Rows from block 4, named by matrix and row number. Rows with one number belong to one attention dimension. Each number is 500 + 25 x the weight over its row's rms, rounded and kept within 0 to 999. All counts start at 0. Numbers have three digits each. After the name is the row's rms in percent of the matrix's.
# v: attention value (model.blocks.4.attn.v.weight, 128x160), inputs 0-79
# proj: attention output (model.blocks.4.attn.proj.weight, 160x128, transposed), outputs 0-79
v.6 091:483517501521477495446538463461501470516519500522553496471498492477490440475508504476480489511509466491480499482523485473471473510515463526497493532513499494530501549465496498507470497482494499488468482464502532472494479489511515524492480502
v.7 126:484525506486445492507493508497467486466482506490464479518507488453503531517477528498513478462506468491458545506412518476533470530497520533575514503490495483491483540493510521439477485518478485502475513513484576539508526501517514532507505489
v.8 076:501505516492514469481486512537504548540525467498482528522498517505525491534492483476511507495454578547473484526513492502525474509459541465511498511511513503485456486502468485512509464512513506488496491550503470518532454500484479491514528527
v.9 095:510482496492510531522474453509469512446503497515428493539535527507543488502495453499469505478521505503500526489520466475483513528497480505511556508521511438497540464484505495497532499486507481489467517566495515520483487524488511514448517496
v.10 092:504525502488488459506476532522517509545517532419519502461481502438519439524487523523496484504478518512494488485488483493533495464489539504524478496508492535498454502508510460513474504481516491497510518505503490507551498451523492494496490496
v.11 098:487492527440525512535471502534450517499462482464450525462438489469520531485526503528485526486511549491507541514500468502504493527485504499508500507503506468475509502467536537485493491482516507514481494548473503505466543486498514516461486481
v.12 104:475508534498453477490481503532497518531550528488572502482474516470474474507486518500505470510533506499497501504455486508510501507501523505505469484499501532489462548497487531460487523492465574478496464448466524497465517481498494495535447477
v.13 083:490512514496506481537474497486530474500523444490469540533515498487521499517505495552526509453502510548492505529504498468501486490527497538550543524527479476496491480439538496484498459488487469470500553526530495484533502505491549521495521519
v.14 096:487486487509464450460517500475517473487514478510520516476480512486453501511529511472453508515490469505506497510479539436503496502539497496490469505485503555495502530539457489479520528530462536497512462468446532485473481548496515492546502509
v.15 106:482487516464469493512517493521512470493500478463504509501496537481500461517513532498467497506492500484535488518460539538492499488521447477527461528560500549463450496480480499458476481478486554499498486434456522475483503489503523492483527491
v.16 086:498508487496506478494493533484500518513471504480554532483499499501477528497487502498496479503474502502498504490474478518492501507542555486535449478496515527485452546440501520532475499486507549492464466454488476510485522482491493498496503537
v.17 093:496478529514485527495487504509496518484527501498488473488541512497543505489491472501497496489528499527485513524516484469499511543450496489486560511481479398492534457539482499507535495522481453469513489594516539505512475524494457479485502491
v.18 101:507520522481493505498475497514481471513533475491513505514501517513521537511474519537560522507530527511474472524428516457462497501447508492518496493509480490504440482498515521447474508525459517457531458538455537515475566501499462476511498477
v.19 096:509502511514493529451512505521480550567526493526510492484456505487508508498459496515573488526475513504475511440512474445497505529499544489487492475498509498483488467488495506559494523493528506509486479463521484504503526493474486487502475486
v.20 111:508492479536493531468510509555445523477492496507456512508508520509510493499497491488492474463506515481469547453515491485505492524464515497483512487485480487465534489501489479508539537503515447505479525517521523509475525493470499516464473492
v.21 094:488500484500544498524492480494523446489438475521453516520464482493526471491466500484461492508485464517549532508542466498507491501507467501508521525501476476523519519450516492515482481496527453489537510551510502477477503539513544500479498496
v.22 101:504490509506473499546523490505535489497468489513482493537503525514533451518498504563463498504485471525515469569487502455474518457475467524481496523519477540527452476516534477461521442535501481469507499524449475484516481500504463473456543490
v.23 101:478492472528478496484526549494447515519538546501505480490484494509434534496502518454495476522484478452491509499561483503529479526525526527471473439486493517457541526503487516499488502500514497500506484430522510497545503528504483505520469519
v.24 085:459494534504474484495484506553525475531535506480513549465468512460501523508471542472536491508498504487492517517497544466541453494506520507505484477491491467510461511487538481489503479495512553514491494443469567487498524498545485521528466514
v.25 089:493514499503465467455462515501500507530497479491527479432535490455487487498453514459501487492501503498510469483503497452500462497494553507479494538515520456567500530519520482521498538500491546504465524485553469513518452502523499492524474520
v.26 104:472495491493456488454520527526505496527538531496558459489514524503452520500480506511531481523499513510487492536515512490505468485534534485491481486488487509522448506500483493463483491522498550484517484462474487474504471502483479475542462533
v.27 100:492497456541537513498519515482518487518484508510501504510508496477468463467507482483499495485480511490496499469541443540512500489542462511502517500482527459473525502485506468538492522431527458519465522436553458447528483506500538515505500539
v.28 142:510494485491524542511474475489475497456486472513491492498488493508490513507535457505487517478518487514478544473526477460497514529485487501530546506478517493467533508491484495519519511480483451476496522566511527504502507524487527507478482484
v.29 080:517490497456491498503518458495542467466505482491549494554506485553522485475518479542520516509523540487471489556441535556495514504497526504506518521454488442520488504464508493504484509510537532496508489548484485510497455490492469484531532496
v.30 077:501515468510482460456551507502515522529504526455500526499471486483478509485490503477499514481463499460463514490529529536502474490540526504494475472496494546496492516519469472544497514472522517544470514438539524500507490542499477515530538501
v.31 097:496489475497531489525517520516469497495466520489457504491535491451511502505478541524471497442488496458491534484465485532506485472515527512511486502534478545462524553508526517486524517488530497550444532457493512512493519485496528524481528485
v.32 087:478468513497461515514488483522509490502522481502500502473521524509524492484509461537507497492535484493545477524512524465501509525497506514481504470517502472521504478431499540468539495520478510474537485520416547481429526547470502485518497515
v.33 129:511511464506529526474537496490524520478439502521504496505487494552479476487553478501497518513493496471515487481540518538483517472511477468465496500484522548491529483527487489550497537501524474509466489470528447479522505482491512491498523506
v.34 085:492503562470446493512474490472487506523489523512543511471542529523467500516485500495490495505498442530500498502496552498517489501497496481517444499526509539510480482544476475510523472541471528479545467507509490461457485503505463469480467502
v.35 087:484501499546479480452520516471498505499501546547545522471460482468445527519484508463496487508459481485496530487534513487533509492544519493492466506507498497488527512540505479562490523490482523516544502477539485499493509530523515489498476478
v.36 084:503507474555515504485488530499517496528485532509529489531455468477461493488506511499504494507489505493510522464545484521524486476503512511480496432479507503438541507509521505498471502487520430513481534461537496467499480479507531497517499533
v.37 081:471494480521506497515495501517513484480494531542476477544454475536496582524506501505500497476453474487489536560490515514532478503517517503541519492466499459503525500465499468496520518503506517532502513578475550527496534554518501528517520522
v.38 067:500488532529510532519459486515453484491447472474548512501435492551489543508503460518523500499545514557483533480495490485503500506495541453495520494438499480525527490546523536507501514543503483455473501561528503459496513480504497495520481499
v.39 088:502512476516537472498488500496518476491450515465478528587501503512490472509484501506522487534477508515466480470442518517528530457475526504499541488500459531502510513492536467469472485504504498502514526540482476543532480498508509499502512495
v.40 077:511513462483514505538533526509532462514522501494500514517468510544532465484521506512518491515481503471467513487503446549495489459520503478514476501499494509511437475434512517493438487473528507497471499484516470501484485470477516514483528529
v.41 070:497488490488539501479516511512512457517518572480459525509513504495543467467513496463498496498451491480530467483524510497497499499495486497485506483520498533480510468484465480520489488478493502532500510430542462489477475561507506499512512538
v.42 082:505499483543465495478525504481505462507546503477511486475532513486505486483487520527522482534502490478476459517546463496465509526426501483464507493488466439566495513507548521497488508514491486505508476487512505525489523526502495481508529502
v.43 088:480471518508496494454516503465521484505490468515557493490470509549533485496500478519549503538507484529536460507550501407507529481505516502467494488498514518534483486502483457517479475495486538464513488523485484459498474524488505478506482535
v.44 139:488497481524502487521530485506506453450436514472427530509529499448488452506504503490449499464495464521486500525484530502503484485534468519533497520520507544473507525513522477466532486490510453537476544513496481496494502497506531524485533479
v.45 101:476476489487493483451516531516524509531562484489556470485501520509479477476510476461493485519500516486489492475562493502519513522515524479429514448463479476468504487470471494496496494488487530491511485423494517467507503545494506479543473530
v.46 099:502486491541530503541505497489436485489507555499411463546538483503529524527484515505468485492474478466490527509470462496492499502500495508514494514532495492502516498529499498506531487495507457523469503495513495528565496524478486518462548490
v.47 111:484494542502486523477476527495439507504513517524512489458511520467514506497506525474488476473523469520478545441483493474516505546471512504528513461499491517484558516517513519515537487495484491488498467530488537503481527509487520493509458479
v.48 084:508482499455522493490490531495556489513494470511509499544484477484496510465486502489541506487470516510533508534524503482532504520511524515500549450491512465497506473495515491540491450475508468507511513499471519482530470532503486496542549557
v.49 100:502498531516514510512466461517444505499479521523466493481497511511531496488477486533531498485523511519485504468468475491485499546462533520500531486467512481488537504518482543506517503515493491490478491537504517535494546503488484498471509473
v.50 115:506496559470485492480477506511470490529561504483548479472518545483510483501512511513502492487529537524494476494488489469493497528514509468474454507519516538499465492496492502460495466495465538472504434465479503498496488496499484479512504469
v.51 091:502512474510493458509497492516512470504476484492448531520468468453448513502473517515524498489469527562500520564457515523522466454542515536521512530493499489542472521501526472484484491485514543512522507538523489491531446485500523512531534506
v.52 101:495503563484476492523474523501502516530500503462525509498482540481527510496490491518536504498530538524509475518410489470509534511501479493554504475480491503510453501482486523479474505490477536465511466504476555468477492472497496488511508487
v.53 109:485515504512469462483520516478508526527504514493543510451490518488481514495489518468504479501502497471507475512464502568498474499524530514517468494508509486513460530485496495515467500481526566507471481467472530529480503492504500485557510525
v.54 105:496536492532483473519520491471527535508509495507484505514518491508473536503471502502538497534467533489480479484480487562498507453507494510479501498486505554514453475507561499523465493503512522479494487439536458513547504468504461494504503499
v.55 095:490493432530547487498519465465532487482486473519485484518509472500516479474503508502463511501478490469488519506508492525478505462516510493454475509483492458506526517505485471527516534465529512564477506478507475532488451512497467521499520502
v.56 128:500501555523474507469514473485494461460506477519535514487580508473523471519496495517476519495536489551502454473476533464491520504486491481484482559533524505568480472513487470503509520514480516473509491530529515504489488497496506484472481487
v.57 095:514522478527544503537525519523518483501442507491454530545557509498515509480488528522518484483471507480488496516462484560479487480492495505528529508510477482462483495542526487525503480470560469546482535519544449508539493486472487525463564473
v.58 071:483480522514480478534480493469513430486523514516468494485495488487521486497510509516474496477505504495506455528511517455524479494433510484504485517541523458578492464489564490486476495514481483509494481549479518468504470508526491492510486492
v.59 088:484492498515498483539495509466460508500525476454536467495485499549475526493511510507505502503540493479485515493509472489506517533486474505471513470512499505503515499519523565489477476519465470455473477545461508552473561529511497488505534505
v.60 094:510525490520507492495486537500534532516470497435470478533507518458464485523497502514510499555454513482492506517531510488495496472516467506510474508539519529489477502520459448520482496503487454505532526505573440486530493501508499483467492496
v.61 109:486499505492467443467504515480533490529560490531530499482472495471478545514478541478514475487485476531525497503540540496513481471530539517493464480513514522519473490469507521495499483508470544474524504455468543490488500493494506483537476518
v.62 110:487502439521526516486537492491528486522459475503501533502505484510487488492525488493473510511484508495514475464586479490485491478527483505472502504500513491550515488503495498537482542472542481520474511471560433459486464508492516508500482508
v.63 101:513524512501503519514455534475458589542499494494492492485459506578467540512507483491580511501493543486497524459489489525512492532520506510523527463456519481438520539517482512543528472492527539514484505473479497510512492504500491484509477532
v.64 120:495483544547497495449553494485534491477537505527487517447491529497515491498470529492519497497507506525503505500558513511482495442494506472503505525512514502539489504549489488522553484504521525494532481488528481503504475520504509502457456521
v.65 102:507519514504511507512490576485479531516489530483473465512511492493460576503480518515497456495491444501486514514479482466512509538476553541536456464515493520485486501501522506462460522517461466499517514501529536529478554484501505507483484501
v.66 103:494501466499507507511496475500491463539486511521473525550529490507460517490492477495526484502475496505510510502497506476498556463460496516498548485534466520506514505440540486528511499484521483536485549473479485504527537528478526493489529502
v.67 096:518517494508524463487495522553501576515537524468477507478500471534535480495468510519506503498508551461468507480490482539491503511486513468514479485471500509439479538496522549522505507484523528511507493514476506515519525470513481532507521516
v.68 124:499506492465475479517504489513524482491497491465515540483515537510537476519527498524502530506509482493523482519472520500482503495448507488513508510493499518484466510490524534433512476494498536503509487555449532471492524464487500500524536441
v.69 099:482471502503483515430549465510520529481529495540521498470518523519520493521513474472488508500497461527504553496556521499526502454516497484497541541509475484514514483496487507540537485503522506518519489461507450465511503502493531504445460503
v.70 130:506503467510546508532498500458527512513445498484466534514470456500453511489519479513510506502475476497523532512490485557517497513493506530528528499492500489486531501471517528520472519480531431526499514546493484521539502494503532521452539496
v.71 087:502499508459433497480502504512473451500514548505523515522564516474463486510474468505516494487502503477441494527475502493496489531516498509509442483494512528461452491502495466462486496531452537494507537509503561500450545512512482497526438487
v.72 131:511494481510531487500521492465531456520428463508488530539505515453493507507509480473465488510457486503525541487553489524465490441519478474462502516513489494493524486510471474522537518451549478520495533427482437487473482530481518498523495519
v.73 096:481495477511507461536519489429538464508488491523488480495487489486449524498485517479477497517469536459468510504533494509506517430509492528519505503528491491517544570475496512537482495468515477533531543492478469486507512516498536504514505517
v.74 118:495471482475541491496529554491497511541534509481453484540460506504504528492477505523538463528451522496497513501459499496509509517516523516510511488474454510447504488511508519504473476485493505480531497498428542490511500540502493502551506521
v.75 101:521488510508537519485484529486501514493412464499482517506480486518471486489508465497493493512472457544496535514494530489537517480537486513516503558550543521508510447502475483541487513511489472492472521449544480501535458478485528499452528501
v.76 114:506509511494501514443501486525493555509529501496520495492480481497509527511480492477532506489489542468481549482521501507511480482530506486474545439442495494482521473493480515537537540500532459569515465447520494521522499468514483507530432500
v.77 083:508491515490495485466490485508496488502475475467504486507531527509444490519518478487498497478500481488527481473469535456464502504502528472514454499487500486487492519556477492490555483497513530485493513492490512463454492495471461519479457518
v.78 111:531490483484532516521479539484475527527537522477489520555479501561517490492525483491496491509480459501530510516458482457506527547479493472524500509497497524464511494472480539524492463502457485483531489483464537518551500541495531484484524511
v.79 075:490501466488519521501492506479477546522494499505435504527461473502511488472480501469501512495494512535482524486493469547487485531501538525545494491492530518476473523508470503494478480472519512486509480490455524544540454517513519518486492483
v.80 120:505506503481526503560442515513455510504486500493501497523466500549485544496507486513514496495519480514521483508445463472509528531504497528509498472462499500478520481490505524509448508500476497495495509520459524509508531499518472487528530482
v.81 134:464488500496499496476513463461539462486444496517482508489483498522475493505550485471481468514507470493549494487557508468530481470538485500458508503490504533518504499492483494527510533508509472523503513484540443465512516528500495483494509494
v.82 114:519489534545524512478484498516526536496478493481512492477485483498494488471504520541500518514522504577513476529506515504502504473483503511499489545537522486527499486497515506523454511542466510458500488526520451490522446464500518499430569481
v.83 104:482510509477470502479485485499468520515533526502482500511480470551451505485518486537525489512529476480504466499504469460510532538468550538474508484475486521501452497521529496505478519495489532465546481554501513505493531491510503478475525478
v.84 113:497480489498482467516503501526520499453487497476515512491515512454555494531520485498499533496492497479496507525445534544495504476531476470516503531495506481483476498516476481467546469468544510539466503506468498469468494494490477508555533476
v.85 094:487505529479498521518491503465499467532506529519499496491490485527472474493477520518488486518492493544505462503507506479490532542483491520497499492526496532477470504510519542490450505545458503463537504525517483493485496511538526474443526499
v.86 095:483464521497496497514500498506508496484570520452539497492483540482530513514535494515443519524527510501466487529479507497498480518482508488491471513451492495531483506532473489443509475506521501518554468525458549493457493520502473491506516469
proj.6 098:508502524483475516506479526474532475505507504497471518518523493516514497494501480464522523522512475479519486519492520513488577483519510467482499475522480533518500453494495548489530472510494497531494453560497463516554515516517519468448499524
proj.7 121:499494511481538516520504457503516534509542497514511468543488480587483499482487505497510532510496530467522426529504495517484493485477502484486528532511485494525523496484484484548510510471526515514510503477519524496497511504494485516453501525
proj.8 083:512488511530522468534501531497494497477483485479546501463527502514548483510529511560525487492526484530511517518508476541517480506482482547501475481461503478511536531498546507473508520523503544483510525524454530518510459509500497502495491451
proj.9 095:522500486489550532493506542493507548517479514495525504483439469483482521491529516501510527502481491481520509492552530486488478507483528513487491473471491497509509555513474552520497500482450491512526541447528546495496513514524487497519505505
proj.10 100:478506511527483476510516473484477475509508447503518475493529543536508488549487480508506492510513455502481495488496479501472500505495499496492493472479514487521532530483500517448510485508527497453498496497465502528479504524507501491542486462
proj.11 093:496498502525497513533490497504520529477482502500529464586552497487463517528463486504531511493497465490479456490522471466468488483544509518484506512472486521497507510515486446487475479495472469499538518471551534513536462518478486520503503514
proj.12 099:499495500494489473494499509475524442502527433494497493499534473547482513486495487469467518514481455505487487494499511467514519492534516455496510494519501500499502472482503493526484464539549491456503487591508459503525487507506532491449521529
proj.13 079:494490456526516516508504526490474548500495524505523483501475475546481485491500493436523493488499496459499505517466517535452512503445511478508478450480538495528548520533482513519491499531498494540542488529455564506494496507504470503490512488
proj.14 100:510482515475513498500491503514505521499508515490521500473532477517567529463505504519509494508517516515514522490494530531534502495505503510518523532540466504487485449475490483504502518490523510495432500510518470480506476459496501487442514539
proj.15 106:490509498485507508496492490529485503499498483504494550525498451507551517473500477506521541467521523519477518508469514532512502486488571500519503509530501473519508498489486498513495503527536486484519486540516491522536446481519494514482508521
proj.16 085:499490514501494467528499501517516438525518484471496461513533499481511450500511475483497505524513480482529467523459524532504502513470452457471518516511495495516505483515487470475521491519535458489493505586497469506500463509512530502498507442
proj.17 103:512512481487527515481497531475496502509482495514490522497452483504477523518496504481483506510456492462538492438559497497503510486547493511473479486472513545509530535486488515513501516470494524553479532459500521460483540510502552523475519511
proj.18 090:508511491506468500483502514533524521486522494502507483501484483544467509495492496450440498488470532503507484470537485508488500511546520477496505493459524514500543514483509497559469492499534494536521485540490510484511474510515560522510496511
proj.19 094:502492523541499486507489513464532474464494489471512460503526515510499497505502480490462485500505499475505488531536428506493531485522467471497510511478505499495529503513522515488480446501482500478497487558510475510517544532497539533497510497
proj.20 115:498491521512524527528490465486512540489515541505528462505491509501489523505503497550513505516486489482508468515541448487495490473543436514484502514500492476507487501520510525495498489469440532501488481457526496489521476531489480497525502519
proj.21 091:489510500489451527481509525507485565475509555525498477520497476489463495509506501455564493472505513484470499506531528507502552474512504498475496484525534488515506466492479501479508522477478487523479501439512543500497511492501476523466447484
proj.22 105:490521495486506498471527500481446525505504548491515522456480480479503519498502520488512502482523534501472543458502536518521453497531554522524479474467541440497507533480501509514483586482501528524540512483484529540500528504519486505564498479
proj.23 095:537488524506523475527472448501503453466469451500497496499512527480534525541511496569479513517493532537482480484465468471505555496474455502494506536498479482514490470485524475505522500484463519503436501524513455504493474473455466471474511512
proj.24 091:526514485515504471483490505514503490492502450482521452549516508545524472497511455481508496496511465508468467524488468544478538481497513476482502531499489537498533462474463505476472510514540463478481498554518468493534522489505531496434508503
proj.25 092:482482512516500501508538486433501504488517505485456469542491481525518523510530480523519461519468453456485490505504471524513550493522460495485519481501499508490491514514488533472515459497510464466482529501482517505480540542508533507433495486
proj.26 099:511478511521510429506472514478499451527509431468493526489504515503541495501513498522476512492484518495503476475480489477500533500489509481500476513505515489514512487469517496508474528520561513507466482583476469506502519493524511484490527480
proj.27 090:505495506494493507525464484496475499511476501481460508506529538469500483519521514514526512511501458476521479517484493500469550490442485507480508484511473512514505472506536526456500483585467499494499499504486482523493486491455460471476472446
proj.28 127:528488513492523519478507537464498552545509540518485509495511490504506501501489487454519499498480488494566527491539512481480494480546486496493498482510488524515522507497488502510524455483471502535525518450498555491507468516487477507503506528
proj.29 081:472491492495516481474496532505487500524488522464478492469475522484492485468496510481494498495489489493512478486467490518514477481482522517471517496530507531481477481530467509492501506546538476555525490434470487511518515478500555494517493502
proj.30 085:516501528526555505524463477481510511478489499498510463481564532520535482502503521556504481530521498540508455534479468519518510496442465507488481535521487489461492466511529543449520489532509472460514484511494455503532507469500518507478465490
proj.31 114:503502529503510522544488466513501536459493522490489466541478497526513521519506470532538512507517475521467451542491465494497499515455470496501509527502508473509501471521509494483501493530454496433531527506542487521509476502482452511507477509
proj.32 090:484500442480494496462493536477465529479528531492530517493476443458456556491485505450454507476451501479482543455532507476521532511527533467531511500499496527485504482506487470516459511478525508534490502522566484475537515447501519505487491528
proj.33 111:482481499495501489508503529453471521518485560493482546475525501408526498500508535527505486504498482493493537480497518492534470492523491551514487522524477466488467496519514484454549503509489479497522510461474484509519452499479500480536481485
proj.34 087:499526438507486514434528480528496463468541465487505474501483476489519502500503487470485473505493517518505519474488529510523500467558515505491508500482492502483504528488473476495481526447528516543462491463520501498477534493520506533545500517
proj.35 091:501481505479538483507514480461521477504505494472488458531541528491543467494503519486503479521497523524498506492471474498513516507513459515517505526516506505499469486488511475473523482513528487485413522489468472492472479501459486457496503519
proj.36 086:524489522504508480528493449521469519483510481501485492475513539499501489509504489499498505497509484516527474547497468504474533519476473489472498491495508520559481474493495449455534483551474517468502456563476480500515507519483444483501504462
proj.37 090:507507496451559531470480514520487569494508498500477492507507527497477491476490503510511474504493587510504452492494462504475458509508466492503523530514495510499494510500460517527491511511489485512496560440539510465491518489493501475452501510
proj.38 063:479473437483475511455520527508549516519543529527477490482529476471521509470519510445479470519502485484527479472506510460484494501531482493488492489512478527479462528494451449495489492455489477523493517500508541504502488549486476517515512499
proj.39 092:491491506501512507486511499527459565501502543502496489470482517491473463509501505507475496480508486477499526485530498513507471501463505543496507498490551437505502493535482502481512552506537513479500523427483512490439538522496455473513472445
proj.40 073:484510544507477505488477513511434500516502457501506501515551522455471488486494506496501515474497505487549467522463511489464519513488527486510524507502528483508524521504488505484530481538507482508525458528456506508555518502526491489475466467
proj.41 076:497512493493491498497505498483483478483463504510512493493522530479513501509511525565513485501525501509469524516502488509536545503477529510534490520540495457483475463506522543492520498529489536442483467517498465513537494451483468481454465489
proj.42 083:509502513509474500487477474522511503484481542515472509503450498495508489530496517472468509456490511470508513469530508475550540474516466498503518542509519508494497474467497505499488529462530480513481482512510465507521505501512536474470484482
proj.43 092:496472496524504480460503524480488529496496520497492522481526494418513499493518512473471481482493482481487534489520525536525496508530521487508506483495513484527515482498506551481515528503526484547485482542480476485522499496507525473497499471
proj.44 133:497494502468513530518491487457481567517517540515511487500485485545518491487525517516564506510523465473509485539474518537508468465445517510487490492542488463505482497487478529490515541477468509470512509451506536519519491481505447501509475526
proj.45 100:530480509526516500495483525480453473485473481506480542493490476478499520505514493537482502502481475486535519454515481439520562500539485511508491515517523499491504475491523542509512540522497522481463486585499455483501487474480510446419486479
proj.46 105:511494494492506503510501456508512532485481504494514493443476545532510507493494519589520515471523541508474478500492492507502464532439486516487507482458495458489483521463517579496496540493433486487526551469503526525471516477496458515559498501
proj.47 109:522497486475490520495510454510546507497499489510495477520513475546490543507476469487485503515499485476523485508554478459518510490547469501504527517513496492488516481500476503508490491452478501474469543480542516477475518518496498522466499536
proj.48 085:516496467506513513481487520529462524505469497479502510502520518486494477498503475449496480488511488491530513510524502528500543482482502483488477509502498516487524492491474496433523515489496511540479469518520519458491577488501529519425469473
proj.49 094:501518513494485523508496521522556516506517492514543482496476487523467521523484494479488522492509469511507501504526504450500473500480458479489513511476480525516508464507529457533495490473474453508534535491548511493461467472487470535558518510
proj.50 118:506499476535460468511514494520507457508499438481502509484495491513494526507497482526461525531507480503496527491506503499489547503513534496524485458484491476514509521469509533516487501488511487490500504595462490500508486489501507504503522515
proj.51 084:483490524507531497531508519484529514513499478476512458543500521545547447513486496487519479517506495507493489528502479507493468504455507492492485483491508497478501489506468475480490503531509482518502532489467495519478562506499486507498497474
proj.52 095:463514472496468519471505512538524495522505441510522484522509469543494489482500485429476512501500464485532511474539490479478508531510548472500504499502490524527551520492477488526476461502528457481530508570498498517516531519542553507474496510
proj.53 098:500500512505480473489503484491536407515513467485492462530535497502550458484485494506485516515514494522506485551476496500531502538476484487506506517534487536508516472499484533459509482537559477484481466552505418511527488474534551498446501486
proj.54 104:495477502526558471503494499508517443513499506487512482487463530513519451518513535518480488499517507488478498505460505474515483531446529505495496481477498449503507522530508485499518511510564467491522512527444467545473486492499522491534526449
proj.55 094:514492541489486511509491483510466505477485519503481487484514511488512493505523515574543514508523494512490503523461509529511464515467470538510517518518519516480453475488549563494505503550473509463506495472481476529547514482501515478507497486
proj.56 123:475504469465466521469545508473513512528516522487478481499474458511519529464512508465496489525483462454493544518502516519509501461554533520512508461513494499469524523500489534515504487470522499513487519468462493505515503516524525507511513539
proj.57 094:491512520483489526511477459502477503504500525520499459502466521499551446517513498528536502504545518506494493537482460513513448520424508509503516513471512489494516514494501494491508526495472482453536521455485519524470530502513496537542463474
proj.58 073:492500453470518502471537465488496551495481472495493510522518486492509530501488506505510495510501496471465536488505484511485510478572554503463514492519509512502509514471433526489505531526537538517491537474509465506520529492515528489414470524
proj.59 077:541483476502506495486494478561553470507493513555466523459466482501484555501487491463478518497492524490538522472493544448512516520471531487542519501485500490514495492476468477529499539436518502521495527497530534451472478465485503482496491507
proj.60 089:490503478527534475507503489474454485531492501522515515486505530483518476524505498495508483501498530538499510478474465539509492512480510522478488471455519481525516515491547496461491485505496521501492484464429526514479469524499458496561515462
proj.61 112:514481506510520498473509523523485496460501464463506507525528486532495483479508471473471493508503531473489484521453506538516550500510468455515499505517485498490504476493505492468486514549540518506445468563497467475514521510515534472411512502
proj.62 103:487499505516493492493512522442462514480510555503479513506534495423517489476525523515535462513509462482495534518492490503484526494492493510464498493524491501467489478529514500461529474522487501487466484500487492537556488509498472468461503481
proj.63 100:532490471528525471512476533550562406507477475489551500482530511452512495519486494495464506507520509538535496517509494480447482527467480479499489514468465538520511494520514467521502498527516472500523512541526482490462482478490529497492530451
proj.64 114:482531506488505497530481510481484499491503479495516489525500471538466528501504517485465486501492491452493481493482500486507522508509456471478491484470501520506510489473535507459438509517480483516457504514473538485542531470506498503513551504
proj.65 108:506522446479509508493535452525524477506528487499517517476513515502486508499457504469496509471478544485527480471508540511491477492514482478488522560494506474501503521460490483575518471489558521492504485479488498527482475526511502521491501521
proj.66 110:488486526543487508491534508514505547503529539492519429488465500511508493516496486522496497491489493520473495546496493493543436521519505500519510527499517476503481511466490536525461485546496508478512461537509522535485463486504495503518473470
proj.67 102:525524494528476530514484472509515455497472484503515511526461529452450525486508475477502490504528480549530490479493545507508539497504485509514460502517490499553493478491475456479469500537481513451511490481511491488474483479519511460477453485
proj.68 120:488491534528508504485498500459463537519460524525480473539474466496507463516520502524544490533507491504475506516510502535504489469529520538498496505504527494506516508495498479536491522491497482478513500469528445537542457495509501480514444503
proj.69 101:489500523501508470518469539500456473488466507493493481536457486505470461508503520516462471516490496484485481499477459486501501511508498506495483470461522501509502508521507503464469524493489463492458545555496537518486503529501472504586528481
proj.70 135:462483496539469496492514475558469467509517500508508448534491548497561451525492483500481499503510526483458476500484498488522494498481492489527512511511479502474491499502461475465504465508510515463493514517513510494471499509486469465506448484
proj.71 088:513545494499568509471486514459536514503518487488485549466456476539520553516491524497494491500499495519543500468524536501492496493506513521508486522485536506500531529518482547552521519464563514532528478464472457516514467517523492528461521533
proj.72 120:491481526513476527489510548508475547499541520506499450493485434605513477504505506504492503493508509516510497507514488468540502533518514530526492473486514518494501498480490511502456486518459491518497489577508581499507510511508477511487537495
proj.73 094:477505519519499538499522497552472526519509503519507464517534498525505482490481481466501486469517487506513470494469497468487473567494499513511512498489504481492486447506512513461471501569513513480431467519525525513507502463511454472499505480
proj.74 131:508508516530465530509460483506523525497460488483536493462499479476428546489488499474474532479504503515519498460539490489486449489511479504492492508480515491517493531501510499550510528527501488502487536485563501526463489456496526481489539481
proj.75 107:486483478495466495496510501528496471490558505478508485541516522519534508516503496485480490513518531480475515517500476478516506528486517461511512479471453487461485537488467503486503467445502489526524509573488498485444554549476468518524465497
proj.76 108:529494514522485499534489531523511465494483497498477516459472528483462488481493501518480494523493484558507489500489507500501535548449477484496457546511471492502478504498493482487486503532449524443485526527477497488484522512493483500488543470
proj.77 077:490500482464503494525508517437488500503515516524481536468490455518545529513534533509487484514479479549479547492518468516497463476532491503486510512511504553515496504484521513516454503452493454510508505505516501485518470529511540504550555522
proj.78 114:495499526512433492457505463520547461505463464499533445480510526475511488491499485498467501499522540522483530514521509542532475465533520527510508494499502493504510525487472491512503543483543502485502555535530446485443450482517497505569474496
proj.79 075:527548492508471505508499520483531484503511501495569494464523513497474501506496502484475500483525531471504513529505509491488482467530482491496495471498475503517497543460493494525508514487502525539520515503562471487485547500515489481512491493
proj.80 123:525479499483481493465506490504528513500489512463496517490538518432542467501528485496518521517479506510496524507540514522482451505514544505493517492533503491480491524502507478506569491497490505478550497466512477505472457505468541501498483508
proj.81 130:505504518514484486502515498534463542506567525507508456517532494489557441514482495522508488502496496487447513500496477510507516527462491509516525509507492469508519492518505499444508449503485491526479510531498559526511509492481479528530520507
proj.82 113:480506491473473482525498490502479449483518517492482500516541520492483513508509521475503491492485499435472524518491473462479496517510506460492494467477487492493470511523517471477511474444520498554493496491495525490505563524489499499544440503
proj.83 101:534515492500539484523490479522538462492453488499490522497513551447535482530482505483485517521493535512486532484499494540477477449480456474501492525499484488517528520523501486494546470532540457517486537450510475500498480488531511520555483514
proj.84 107:500492530497504506498497528447468531508489515515492485520508463546459510496523508523509479498526483516513487477538530463485511528492548544509476464511510503497510507507511514515467539511418510469490490508535487521516481507497541489440468506
proj.85 102:506496451496504488473509463517518528493499480491490479502481508481511508504499509463511520501515516447491539512498480535507451453503507487486530515485492480526513496510490478545551490462548481511505512451498518506513503504470488512575489520
proj.86 102:512539512499509489482484499462491492482443476530495528518542469497497468496509500496544493498488484506527505477522516524496491480522496508492504476507563509505517498472536485556513561498501508510476532469517456520532469481489530492523511524